config.yaml
model: "multi-label image tagger"
dataset: "aerial photos of the United States (SatlasPretrain)"
train_examples: 101725
image_size: 24
crop_scale_min: 0.7
horizontal_flip: true
translate: 0.06
arch: "vit"
norm: "layernorm"
norm_position: "pre"
hidden_act: "gelu_tanh"
mlp_ratio: 4
head_dim: 64
fused_qkv: true
bias: "all"
qk_norm: false
parallel_block: false
inner_norm: false
drop_path: 0.1
patch_size: [4, 4]
conv_stem: true
layers: 12
width: 128
positions: "sincos"
pooling: "mean"
num_labels: 7
init: "trunc_normal_002"
residual_init: "zero_last"
optimizer: "adamw"
learning_rate: 0.0014
beta1: 0.8
beta2: 0.999
eps: 1e-08
max_grad_norm: 1.0
ema_decay: 0.999
max_steps: 14700
batch_size: 256
epochs: 37.0
lr_schedule: "cosine"
final_lr_fraction: 0.1
warmup_steps: 440
weight_decay: 0.1
Rows from block 7, named by matrix and row number. Rows with one number belong to one attention dimension. Each number is 500 + 50 x the weight over its row's rms, rounded and kept within 0 to 999. All counts start at 0. Numbers have three digits each. After the name is the row's rms in percent of the matrix's.
# v: attention query, key and value (stacked) (model.blocks.7.attn.qkv.weight, 384x128, the v third), inputs 0-42
# proj: attention output (model.blocks.7.attn.proj.weight, 128x128, transposed), outputs 0-42
v.0 076:457507448568452472503584473686498579476432423533513521549493516566578465529667523555421548493580511539523548466492510521460462545
v.1 094:489525536473548502496469532334528432515576582458472444439480469456416513460375433438559464497531478475513454595500477474488465457
v.2 087:369509449448453496581548511507494494501413462512495525505486522546473375469574557565379469491525540498456563577498515430479381519
v.3 161:534548568509411474572495406590445450533421459550499493481542493501455469479472480577503438587501452470482596403532498499512565451
v.4 066:545477466534479535500592530646509563483564444479520531502501506524522540551485523522455559502446488512602446425458492483439520560
v.5 113:574486454543500491427499557528521539501451443476537497484512516614523464513521547516486623457427521464447456515517482489548489480
v.6 147:442544575506455552572503522470490508510556565508461496514477471431458559527507430518474448527531487538575513481487515527437526534
v.7 069:512526460570441481573625496629505485506495501522504486549477491615513511543650534490413535452601500585498472467454478474405425530
v.8 067:594481444573477522503480536587509604421531399490510544511531523504534504553590442511474571526549435496598509363500485545504546578
v.9 077:544502509546445459449499611458516512512500513457539467471480499612333524525474480507467666487446509496486383599525473494530553483
v.10 091:416538509497286481522507443648472511502388395547472492421493540522421459476526446571407499525539478519526556510494518521546546532
v.11 116:511504488579437486441516596499510547503459475463521516473498503610418452509526506548431659478418523481477431565541489495526507473
v.12 066:583504531571532460515609462640508479536563544525504494556486490568489612551512536444522505446532480586539393469468496516449558511
v.13 097:520493520500373469524500417676465529511432368587489486490511533475568508500524511559482444515498468516535591410501540529507565534
v.14 109:614477497420609527547431486458520432490569585497528503541532506427577523509383523462621367539516475499495525402479489476521482521
v.15 073:489531526489514532484465505458492462530564559488473439471463455382512572478421431426479435457498439462526521517478524497447506499
v.16 062:439485479573488505601588486636511504531474525490532494539441494582529522507505606504408456437441533559517457477489496440444440534
v.17 098:552487511510675489468487559307530472516591644432508509536510465485508528506470518436566514482464529507466425551533480498476484453
v.18 070:371517504495432535480562526572471497521545491531435489471450501412515525508530528504430428520523478485540554543451513460444447568
v.19 085:526499485436614522506498433579474482500517476528498527558519508409659515480506552469585361534532494502490562354475537498506511515
v.20 086:540526447535392516534547523673501525469492395514519513515502549599546496550552526522422549478620488521543498467441487452439452571
v.21 125:553476489482524442450485413656498524478426353562545505459525513505653487472518516505550491509498490473447576396507514522557555509
v.22 122:524507506408572526603506467415502436498602598503504503553487493424505539504418518462570376524563488533525501477474471455467490521
v.23 074:522473466405581530514495433537500482467528435533523572537550506431644455493482535531617373563523487490504550379484505509552497503
v.24 098:538469474528478473481463550430516534501430495465525503496503507614418462506514505526463621484409519473448446547557512491544507441
v.25 066:580497440573458459564498514569523482451559470495508496462524505604472514524462352413495633451611479544558486514480453558518495534
v.26 067:456507537459546464436427473343483507551449494509493544503527489474437476439546503475579536582479481479397502572547472536551488430
v.27 106:538480486573473477421502533516508569526423442501519497483528504588501450516557533541447630461388523490473459522540504525535535469
v.28 115:590484472494581428396533455558504498461464394518541496481506526554627524518464537443578533490566498460436500460500465483539539470
v.29 086:440486457395443551582475536521500523513451504523523514454506553528516436499444595569432416536377560494508514460507545415572461542
v.30 108:614488469481571498495513463648494482461535428502533513544524528505657530549460529454553475513598488515522529359457491470485489550
v.31 104:371519561568421497487520535418501540550457548507460481470466475484357501459569478555406567474420510500482470615544519544480537466
v.32 074:499527477475531456473504549392496445496470490495487471460496484560377449459498450548510559507512515500433490637486469487489453442
v.33 061:433499543546497476468466546383516476498440585495478458466463478508352529485467473470513544487429513448457454617535490477514517445
v.34 107:384521544551440508500482555385493534525461570496443493478469476475343475470539469554426524483420534474465487605547510535508510459
v.35 101:594486462477558464459522422604502467480501419499565512510520522564672499524453515443581488505582492503497511419474484470552509510
v.36 115:508509457535400494470529472737496562478424349541513526485491527574558506520573502557449578489519485504525534437484513528490512556
v.37 080:551528467535413539554565593581518476475555531454509472461446508602407514542409475487427567440539511538577435547491445463434440555
v.38 090:496522483466540562526502459568504447483572491498479511489494485420592552513418451452526409514588497504584528440466501487466455560
v.39 120:456481508498600485460468539273519491541516615469472503507506480447431492480495498481525504496434527492441463574556531515535494419
v.40 133:545523525490395446507506378612474473491397386567538485441505526519496459455454499523493486535523455451453587443512476488558557486
v.41 101:611475500520512537522500533614506571467582457507544506518518536522577556568513491499523517530423469536586456353475503526486578572
v.42 079:426497545393545506478464456378474484503467525508490511474513480395518471413428552538580365549392506418429549511521562517569530450
v.43 084:507462477487554475460470404561503539506422409559527558544539506502632465478604562512533473539494509506443552397518528559570536494
v.44 114:561487469533488441382502483644498537462405343516523520467504517593615474504516513499520597488511513461457507448531504523538506493
v.45 082:437461498430602482496501387471477462531482477546501519545524493433614466456561578542538397538497510494420567464517528543563523440
v.46 182:534420417468608455457552486502534504417540502487568494512486551533549472495502593416522548403495510503437424562494453437533440537
v.47 060:601472454526553474478435454536483510456525406504525552535588516483634469542519425426593490573610461543524532381500518556550512503
v.48 089:434478458473438529617583495626512518490472437510530514513484529543563454541557586592400471479474530541537539449490526453486442567
v.49 075:492540497515490499561615551527521425526566551498498450476451486589408516507504540552464540395548492528499431563460474417422470498
v.50 093:464494480488390558607446564486480516512501553485494512509502495516423433495518509585404484499346506543557495498510533514476461538
v.51 120:431492506484460553604440571395496486521546604468467522542517471440408445498533489569455446514405492514557488513491546521464457504
v.52 108:381534538562387541536514582425485528532505584485439479480458491480338499481540476560411531501454517508538480616525495498444475505
v.53 074:504475516423470520558489465565502506495523509495530519472509520485576521560400600526542405522435539525548442401489509488555579527
v.54 074:513510509427457537555569547568511462553543570502511454510473523528542502509453698545481429441425546540536401462452523397429479519
v.55 065:536476445577457469523569494597497477509515482471530503545509525661513461564641532517435582476602532614527481476512494447476513543
v.56 065:545445435545518471481415455533512558473393384514546566589548534563570438516599494467536545525611515502460559473505489533584477468
v.57 079:596520475630462496484573507609528471514568485487503477525475521574472538542568466447453612430572491542557439534482473471405437534
v.58 169:519431413474627481455542513481538524422574520471553496521478544536570495517505587396513541399497533518459422569483476444510427545
v.59 098:400506531504420501532504449576460499490489448562459501486481488395506557476524443551480414532568466514537599477477533560498545532
v.60 073:527530487575506471449487533511525506496547479495500462518482478534440542508551376440465634446567432495497514584486492512438450464
v.61 172:541537580510418479562494422594455449536438447550497499488546473515466493478474451570528436602487459469483597390539501524510565450
v.62 069:459456525518551464412435467392491547500419451503513511567545504471500481485561432496599547597478517470450528473525493575566520462
v.63 073:591451445500582505463379438517490531458445416481527580521568515451631426488494451444615453573550483478468555370544500542569532493
v.64 067:431501485438516529553478535544512445539541472501513469540521537580596481484404491539517446574503596616583559410464586487464439522
v.65 102:387525531444610461447530503530496473439476506503549449439491508538532420502424595557538506565609544535430561539520528455548439477
v.66 062:416493511484546447433488569508499507497564573503504498482479505661548468485452515586518491508494548513546523492521527501512483449
v.67 177:592450489510454461454531456581457532457576480596598491531550563566569478493535538479484548407533471518463503570531484490471458550
v.68 116:597507482605389558580469546562483553517468449511487499533518508479510540553489433458422555548361476461575505397469483526403522516
v.69 063:571499540527459462456492446440494507460493499483476544466519460436365534458538511487541489401536446417450441588553407504553503482
v.70 092:571506466475533590614505441513500465505500424482483509547491491408442562488516451434477476448458518520551432478444512478556557561
v.71 071:571487532440503460455593456520505537504551547522536582509518491573471520460523545470609457408594469458471420564566488534574524474
v.72 061:463522515470524514512489495516471447496485416479505477407507503433478465492421503616443516592521548505470550508455517459592447522
v.73 148:471513501627376473427448534445492495496434497525483477444482503481481466515418419556364549530382476409466500482501482523436530473
v.74 104:402502527425596450410529488496508452459510511529549467466508500573544412496455582565562496527629551529411556585533535476568431487
v.75 099:561475493587368543530500541502521574545529491507497514536519500547551549489541429470440509493439448459551504449475507582397555508
v.76 157:445516532489508549590506494500507517503408468448469560452522502403388561478497448467569437575475474473538500442489482531549574508
v.77 153:597471458522488475422489505492495511517625533562529469559505506591597473511516531500426550384480536521488477550491504487455468490
v.78 077:561481472527517538562503448471519539546496491511479513555510482377446621474579475413502494407458454511528436511486451537502550530
v.79 059:548461509491556493459558546536487536480510502488497497504491466570484526472507564478532533421418471443449390520540468544551623475
v.80 060:515550450579441525578453498469458519457423441527506478481500502410449489554537516511403585567404504502500599448428466492441430533
v.81 088:525529546502486416389557497527487530460481534513534494475517492589508440487436531566494570467529521412383503516567416516528550431
v.82 158:413544520485533544569492520446522487539414508423419529458476460422416539500480450508522457602454506493533501423483499499537552462
v.83 053:512513461573478581515516420481483500490434389536502489467501494373430450568510506564440552498489529477436551526439510457472516536
v.84 115:378499497394665482481509490479520428486546511489491446484474497537545448482483601548568481502597572595497519555484556441572450522
v.85 119:580501465547476562635433575519484518514495476492484485568507507527533515551463416461445519534347506496606499362464520522407489527
v.86 089:398479519364621446413511468452492419464527536505521494458500504587497411470446549599560465503664544552455504574536574462588447503
v.87 132:578511545451463480507538427592454531472475478545547569484571520492441508507526492453574477470543431449455479507572450520553517517
v.88 071:498489522458513437452535505497516515566562584505502518541502527614560523457505519507600444457579512529494458519541548539526560490
v.89 075:373493543417561459432516523499505453480558533493533515440490501615526363485413512634541458556584533518487530562555545499555446475
v.90 121:538493492396588521575568442540508501513580517498503536547533498506491581460582545419615455416591509594532450526489508487568516525
v.91 115:533503444516510530531412551436501435499558537524481483559469484500538460521469425509399524496367514541572482460461545498458461539
v.92 113:506508528526429503497556467598485572460422436513525561419543516425408522452530484462506522515528427440464509507535435527533561494
v.93 149:504510467496546472443454527444499459514584554523486442557451483576593416530473522551437532463480570557485475537483534471455408490
v.94 056:488467487460454549551457472457542483483497549497467564486528500433414482506486352519495427500583432520598561555502525463473390502
v.95 064:584499511589464502418530471449498536418447483520478504453488487429404517525604544456462548449492468431416495564496394517539579487
v.96 067:486478514442572460433551521532518497530602546489525517509475510603552508449441513512527504412474511494520378482542513545610638467
v.97 157:567489466497497470414480503483483491503623531541520457562494499579602445505502524514432538403485529524496470552491527493457446504
v.98 176:405550513496531549570474531443539484529406518418416520464473448441426530516485464522534448606471505485529500425494503501528552448
v.99 065:504523458524456582604473538517487451508440410502526456520544523425532454562486512487475524601503543530512597442448558459412403528
v.100 077:482522475607458527551446580494493520487430438509505427496496496449527473535483507482401545614389544504522556421444463475382475509
v.101 121:391492490422645506533479513465527422492528522445469427540442486522555487512489567535538475508574605644525529522451550426542389524
v.102 084:532454521420522469501563475483521500571560547478507546536496494549512569464537508440588428401566507546507443528552505518557548477
v.103 071:462501519473500540545494472483475507424459457479478520415517471425388457451474496572491461461544459499484479591533478474547460522
v.104 062:389464563391610484518569483503514409527604526494512519515519495604541489438419470547579448474638534612561496531519594500595465503
v.105 164:592448480502475467450526461575460518458578477595599481541541559558579484500530538461480535389541476511477502572534486508473454553
v.106 085:528472537392541493535572445492507498532575549495511564546531488555489548466519523433622434420586480540515416520528520489579540490
v.107 092:425501476397602565626472507497515445519544483496466527528507517523531487469488489511518460519483526613632510449447578443551473563
v.108 077:550522543509466441363507503462514515459462499507520499422490478485429523477491538490499560456503483431366509581549423525554541432
v.109 078:493487464454468552512451401456500427512480472514474515516485492353412518478460411488478422492556518524551493511437557438567467566
v.110 093:363502497426608458410513500500505429457510504517532437447472517543554428495434588551539493544619570550431555551512535470574438470
v.111 092:385509509430564450396528491496483436455539539524530485426494511584515407495431595602546490537646554520397548575539547470578431489
v.112 081:548471518574361540567495533560531564534514495491490498578520504513582542520522474442503524560457456487553534444509526577350466503
v.113 121:428523546475498440395572434540479491461453468510525501406511509449451483451507573531548501498639478462393518593547464497589523473
v.114 086:544538506619378486462467523506482566463409453514486493446494517430471453545440464520395556561410443376452547478494442521408480477
v.115 105:595498475516422567528463504518450485489549502577513543517537526450468498496482386439436484447379438455573465452489548522468519571
v.116 093:372504533412616468443528471505502437468505508486513450429485499545557445469431585571530517514628563560431526577507535445557434494
v.117 065:398505472430546549602448531525494443539550499490488517529516517524598485471462508557533412515493539612603497412482558484519455521
v.118 079:622508494601403529561464516518513590534476503508469531562512510435486595512586452374470514472359443440535491445480422527417543500
v.119 073:545496485473533554519451446460484463457443443497489543445479503391365498493484426570446467475473508471497463520471487462564549522
v.120 069:503480543439523414402532471485533513543567584501471555522484510555513560470507508465585441442587503495462452585549508492601588467
v.121 111:585525540588365484486497470490474535494434483524488567469533500468443490505486391475434503479394408364483462465547421566458554483
v.122 137:495495518502471540558547469585499545479412427489503557446542518436405573456543459452553463552523425446516526464512477524533578526
v.123 054:591501448555475594526545436539466539476456408521513496525508515423516550505504546464445555449430548429474473411480452507518649483
v.124 080:576514522542461478403533469441486524433446468511517483434493498413447529479529505497474505434509492398411464556510422517566576466
v.125 082:520527517546463481471481501500460518415385453514521498435521494460440421556450521590458529560499485421395533523524429495482460470
v.126 069:484492469477567558617523493543519478568549473479476505549499497484547572478559502431505505447417503576593441454447518518527562537
v.127 068:451544463539473544557442522524480497454441422492496461469501528456484441552498488574405567598474534520482589476452494473455411528
proj.0 078:617460509572549518446439447477497445535521601476469549518478542499466481509385474420531486535397444497530448471475486542545491618
proj.1 101:393507451484477449492554572538498551508460347527522471466509475525566501477574554588447573511576563456441565516503455447472550345
proj.2 087:579477481529583482463527440555527535510503546458496518539506538554451585477388494413612535577394466451497428430489466514544503551
proj.3 157:487467531599555483455528520548430559573483562554473533514514559533342563492540457457529575452530466549560414521533492564478538465
proj.4 075:564462503444473532440468514331495518484544576502466542458475506500432435514488537489500453391457472438533477628477510522536518613
proj.5 107:476497525410535542555511465592479486426531528488520505519536430510520534550520470434556424483515465543524507510550548524482398597
proj.6 154:532538484535498497430484549398555553592494436473418521440482485479510501440503535544499534496519512420493519496437488487536622398
proj.7 074:574431517492527483414477546392500481531527484475454564458483469485421536502416489496570519535423442468493486483496491539581518577
proj.8 072:558436479513448555484382445392501467531481565483488559470490532460472411537467491391466443418434439488544520606437536536530494620
proj.9 078:457538525416493513451505569495493552518541453507484552433531367479617510525555450528571482501598487481486541542564539501515434395
proj.10 090:539504518581593515405466511508482514533517625491440541497479533554459472505417445437558556551517471519546409491494493541492481484
proj.11 106:485534523403558561526504497570498549473534519473480541519546382503596521523513478437586438499549475495525516513546557515496401501
proj.12 070:509461545457481504430489576372479478517505475522452542448477451439497495510524485587509489466524485529493500533517537530509462576
proj.13 108:566492544583539521457457501443477455516541638507452489514455555509443459514429463479501517506492466548551413495475507540483464566
proj.14 103:438488468471397445550517463467515450473434435515588466460495580462387534503585499534407486410461501547476520538491495487512580535
proj.15 076:459495473490465475474537565425506543513540408517507457491489516505513448472537578596392576481542551445477509528460449459482549413
proj.16 065:569513513463594490372579489405519503494540543477456525509471472492407556479431482521559530441408456485516358522495486541561474605
proj.17 102:443519482434447480579544502549518522494466364502548485513534438459564538494593544556478468469525539478452589495528495456500516436
proj.18 073:567464494526491486438481553373506551529554524507483523486468576533480416471447567517461564540468509387508476523471436493514573489
proj.19 087:538447497576453479554469447483491410468476538505522443521465635504345475500488525485420492472448500550508485488459472503476578644
proj.20 097:543419492515538494411419519409487463476540542488482535428481550519416481517406481461505502483423439478516454529476480548540527631
proj.21 134:566480548580461502512464461531453401463524592530517446517457565518398477555456443464479497503464471611535427480509512529465449626
proj.22 105:450456471501423415474513544403515503511451388528531486412484569485440517464538528583433541486480518441439546518477442484523634451
proj.23 077:509467487552446502585459434524498435451418575502528452525481624527380495506507513446453451483464510543523515505469506504463567636
proj.24 098:461539508435551533532533465615498520479499487487512516528546402484592561520526454451572454489540482536502509488542552504497395474
proj.25 062:493455481483443527414403560451495495548391421493464573407503433433555502520479442449503509472487429502487562568475554541538453532
proj.26 073:461559507555484492565532506656489487513477470521521454546522472515647529494555478515521513628605556521475563411541494454435474368
proj.27 099:507542549439559575561509471590486508477545570483476513554529405493582516532509470431577416505551470536543495492542564522474368541
proj.28 108:536451531554430460511425510585436389426494456546533439444465522523408469575472442503485513540497478586492497472535474520473450590
proj.29 087:510481483452594509516526425493505516419498583472515476527509570570390540503441514442530463371422487525525374536478497527512504631
proj.30 119:539415497514444476487400502429486418460500492513516481416462584491369469521489480499445488465408463529505492523475492523520558679
proj.31 105:489579518497590538497574523539512578558563549481449531593531400504646498474491521510568515551574529483508485477516502485489416336
proj.32 080:446510501472464465519490544625487539512514415516497501459531435536558553487526517543556513591596539480455599446545491451477511385
proj.33 066:454601508478551489472595528596505549523541453513501515526529391492609524487543462563538548564553523505478487442558491476504427316
proj.34 112:470593498485571526511593494556523575554526532475471531593540407500615515469514522504554519532570532481500487479518502477494440327
proj.35 099:530425509544434469501426482527463403429447461530534454428462579517378501547475462491462489501455470547497510490504492524489537662
proj.36 117:580471530518537548448420493445481464472562640490463506497469527520452456529405457428511479487428450523563421514479536546506453661
proj.37 083:491468491393538490395469583360514571493538440487475564394502438496458511501483506530514513407456460434491490568498507526568526521
proj.38 092:512442456522472472457462525391504483476477479504498483465464593527374443479487570536396547449426513456494492544445450491514615573
proj.39 131:453555489475484498581572471609516536539468429496528504559542441481578536488576530520511482514570548504469559475533498457477474359
proj.40 126:510477543589550475457500499559423468491505619548502489517482548549366513558474422463532560511511461605540394493534486560469449515
proj.41 110:520477514438461556483450510331495467482520564500489529467491512454467450522521485472468420386458450480548495593475557544524491621
proj.42 085:471576509546505486589576458610496511479502551519546422600507546529510511481532531514467505495563557523505471467518472462436504421
proj.43 085:560509533573481518568487387608491395485451610493510475560485554495445518525463435423519449548469475601533460442513525526484474601
proj.44 112:559478538522493522522435448581453408431529584505508474513483500525404476573451436422517469503469456599543442492531524535480416653
proj.45 084:531517523608500494596525442618492447491450561511520433599486586519494530491493497458512484579514529553504496405500490489445505526
proj.46 187:485453502427446467551486473504470417363520499523614469499515506472581445553463482526472451543445486515445532495539479489511407587
proj.47 064:500461467572414517562383445525497404496373561495511503502488561482456467532513468459440452507468497575518571528469534513473560587
proj.48 102:606465509505588529464473472420513517476529615473483519518491566513421521491397502425562464443388445471537411495466504544536497671
proj.49 079:490436533406526460445519620421482556494568370519463520393503450525473545489494547563552508483556493456462532499512478499522498523
proj.50 094:489549506388543576526564436405556603511496621446482566556538454490546540470513517428549409441471482427549502539490577509526488513
proj.51 118:479548489433510545553580441444567596568457540453487561555541481484557555443550554473529423467515516415512557509486548477506557444
proj.52 108:475548482466601528453541552454526607562553506480450550543531425491638490450490541531544532506546524423492496507482496481516472356
proj.53 077:506514511483525511516513466409504496427483623499510489523487552502382497520518483498476438328452481556541403564504529544495502614
proj.54 077:506447526404554474473533542339497527451619514505483473464482526516374532491507548569502457373526503485494423573499489511507535617
proj.55 072:561412505461547516448421529427510477526504465479461575434484506464465529515456457453564481519422433496499515484494531551566508632
proj.56 072:496487477573522504528458381653492377512395506480519502518509534498492570530436409416526465554448467604503495436495528528500453548
proj.57 084:531424502452462504405458571387498521544530444500450566418478444473502487511465507534511507519476470430487551548478511514544519542
proj.58 171:494466490412441478543479471484496417367524473504599466490509490461601445541465498530467447544445493493440548497520486474525431589
proj.59 100:570519505605498496434464510426505494579497562504446510496457554512477433473432495514485559550497512487516456486452473501508544434
proj.60 073:517488495504424493420483563497488517569489360503475524447498407466596497493477510521494558570541491423461577511493483473523492392
proj.61 176:489471532601542493452528519540432562587481550558468532510510559529350568482538462457520573436536472542569418533528509559477534472
proj.62 073:491566497575477537574492415653490451528429586511510505588519483484617479513537455474537474627516534555511559435521535476463454436
proj.63 081:485504463558447511579464372615508392483382547484542470547497572488439503531519447429438462495450499616519498487481530508474516574
proj.64 058:547509492451562584419453494365526499477539502458453513470511495431437535473579428501504434499478441464532497492405552553553486496
proj.65 093:530549544456416554525392496471510562481525499484500492430500494455406482479470389495421459393417446457557441516535580541539551542
proj.66 056:504475472375514503528456533465525536498665555474498558514528521483409514446564494499529530403478481509526518541486540498557547506
proj.67 203:472517556500555479432535514441435497471409478570592502453549588420497548484508421451558540458558430518512421535559497549527475492
proj.68 102:549471518497599471480542434408465392442514571523543484544503518489506499584558543459575432545612490524461554496507440484473550523
proj.69 062:441508503505384427574583485658494488499453456530541482542487472548530467502440549481477600541461551536480497534592477471487500514
proj.70 101:479473479547525488489630420534503422449390407498470439478467535577552537529486513500525497632460560569484487402488479481475410528
proj.71 067:473469481454519487520596592494519553503465452500532535518511492543513485468495495457562580505429493435497481497522538507548469543
proj.72 054:529501513505367487528475426493498460475515393518505459456481446480467483498478451546389457534427491509512551515527514515529466470
proj.73 146:585496518503460460512421525509474474477595599510536503529505538474466456534558550504522533464659504559479471573538402476488554492
proj.74 093:504547511461428560522406555487519592525508503484503517463513495446442488442471394482425484384435450446560419531508578541548517504
proj.75 087:502442481485637481448528546401488457527553607494520545537541557482549476504536591498555458532586486479449546520462446493465498476
proj.76 154:537508503477431515514512390522533405486544561506508436546428491551500430516445536571443434600405531490460581470457587455475517551
proj.77 147:460455471533589454475539602469469560522454438510499553483562531469538562475564505454580582446607498532505437514509389517520468439
proj.78 077:441484484574524471478621466576483443493373431518468455518485492566617526526461526489527545631502558544468487430490460490447419509
proj.79 058:498423480483557470514606548570519488515532501481507515448500619581524507525485542427575521531471540500463468442550460465475468537
proj.80 052:535567554520459492488445412459452480492446533551531473520486467450518493575488478494456419459578486497507520543536463500488595446
proj.81 088:555524525432486470578473605520489545496587548504555516469522524506463434501494516489529523434517464486500463535608490490505547500
proj.82 171:539494471499436516560471458554551471513594540459437474552440425575493438522476572562435448562433558485479586465456526454467526508
proj.83 048:517489539547462494477500442497452454533434449544493468470464478482557442545420524494470441575493510488492521508525472494508432487
proj.84 099:442503467500444576496480491519548579535470431448403518442492483516496548434464421523418477484368501440561488459430579535539469521
proj.85 107:517491472508596501488542442430503416475472530476484505545498487497515529566582546485557456535585509510484586466459440481508555491
proj.86 071:457538452448377550540430528539555572551483464457479547490496484467443494427493404526420527423394481471560466530460575516591456495
proj.87 129:520573546489504503505528472508497477480386480534597470506488524460436489532468433442529516472482459501492473528570557511504483503
proj.88 067:498453464446565521491519624446524557508568479473470538494525513530517503429518531499578575495477495450510495475456533512529459524
proj.89 068:499501469421412535522386522470552558539584543457515569500506516451395486441548459526436493391452465448539531577475552510562534491
proj.90 121:432487479531520519473612498516522518507391370502478491475490471546555544465449450504511524576360504461505520418470572527521418502
proj.91 110:494488451557508492475513522455504486499498461472433518519503473525543550525599539509550539519654532535519553506434406486511499450
proj.92 102:549522586495451486491541427521475443460509549565596437482480569473458437497431460494476485534446467528463431519564562505470510586
proj.93 133:473483452538541501509451610503503600527494432446422573488544456499506576506581505441538562421607511500552480511497400524525506438
proj.94 062:431560475550385498516472421565518480519397522503522509577489441453459506468536491557390546452470508553517522553478520492502546467
proj.95 060:463478533518476429555560489587455477520479489549534482518487519541589450541398561499511531523539546541475481498583460457465472564
proj.96 062:525423466485554505506563589506538502492581467444466520434514609592519521483524538504575550548496530504484498439487483476498416517
proj.97 158:468484470544569480476520590480483567527453441490475554481555511463510578475570487433572582428625494533527435529498405520531487448
proj.98 199:527490461492445520565462478550560495517590533441428485547440419578501441528481574556439449536444564473484584471457519451466519510
proj.99 060:550558537512529542447415423418479500487451531519504484507485453412464503534516422507463397470509445465523492513471523535519551480
proj.100 064:564531561514529506488420420450456456482563565525499455479498504454477503565503482511466401464592480550508479502511465510481593481
proj.101 109:434501466511454559490458468526533551522475408447389521455493416526512559473485450533425478512386523470566533424434554530540499514
proj.102 081:470470445511559510487581610520535535519487449459463518491510501560563509446494547527539566552415513474488498438461516503491425481
proj.103 082:435496482516403460543514365634513437507389498503536517544460522472462536526486483480458510529439546553489512534557491463515511522
proj.104 052:465466423440487555465497527454571525526480437433462575514509488479456532413545429518501519496366461449526532480396588536584428509
proj.105 183:470524549498555485431537523440445506478401463558577503448545579424508552485508423454558543450559437517514417532550501545525473494
proj.106 080:461476445506537522485603576506541530524430410466468525499502479549555519452486498494542559566401501441497515432455541516519408472
proj.107 088:473482449488489553457534390479553450499440428452436509501482489501490579490549433505468456567414518506524540437405524520551444465
proj.108 076:513516526482384432596503558613478544484558487537549475490501481544521427497453551518488573468521519523484480561608472468475527498
proj.109 077:479523483572415506496530424527497437459397401509459445512475442523526501474476476547448551606493537585521514466448508495521383510
proj.110 079:520536515447415557523401520476519581504524473479482504434504486468426491448473392512422469400417460460562434503500574534557513525
proj.111 084:533513519452418541515390550453515585524536495493523531460511507458409484451481396509425479391442442437551450545501575536552512519
proj.112 072:511495509510654535427460534396487504521499623499510539551531501430484507518531529441559422458569452430484518530448499520478572496
proj.113 118:522531556479412506517455510552487547497514520536550477465491532472447464463416434488446505450433473494510399542564564516492498545
proj.114 082:567536558493465454540417461519453472469547617545573478533494524457435455564522530466500479429634493538482476596588435471466598514
proj.115 118:515506488546521492436600469428495441478420482512516488528488555496528529522568494478574546545644502525487503543457457479511475515
proj.116 076:493520518455394546520413517522516574488530467480464505442493478482453493445451406535424489448408472486558450500507572537552472549
proj.117 060:523491484469515562420491459445545487493500432450445513478502505474464589471584424476484462561436471453524544457426531562515446439
proj.118 062:507501531568607452483586520518460468490482510539519463522516488540576508557498600469577529553595527521444514477540431485409559465
proj.119 075:475519493538379465548555424616504410503440419499496452467463493535527481531470538559428532602466564595491526484553461454487425461
proj.120 064:488466465466508502511539613513531555514561452474477518482517504561514484433509551538532606520460512481497490472481520498512449500
proj.121 104:564521516500484441528495486549483446465482593527588491571479554477436463562551552460566550486622508556449494589578425453490542490
proj.122 121:527512547472455507484553376504497395471500562551567429508456545498486434487423481541461442599381484508456518484495603483484499584
proj.123 060:553478521520581489490591511462473459470475479507491450431497564552580467550454529465547456588539535550474436432538452484473425530
proj.124 079:488484526508445426565552515609461485483529486544540468489489523545563433505427536479511573534534531553476454533590467463467440536
proj.125 082:520551546462437478561421444555468491480492564546573488530477504432426464545499470455466491411545491529513471589600492481517570541
proj.126 077:495455482556588526428583455468512456491432429474432479459484536553578576522500494482556457649488536494480516397453477510467397479
proj.127 065:513549544501444495498408390471462466498498524536522481504490438420462490544477451511425412453523482536516507538524507508517574487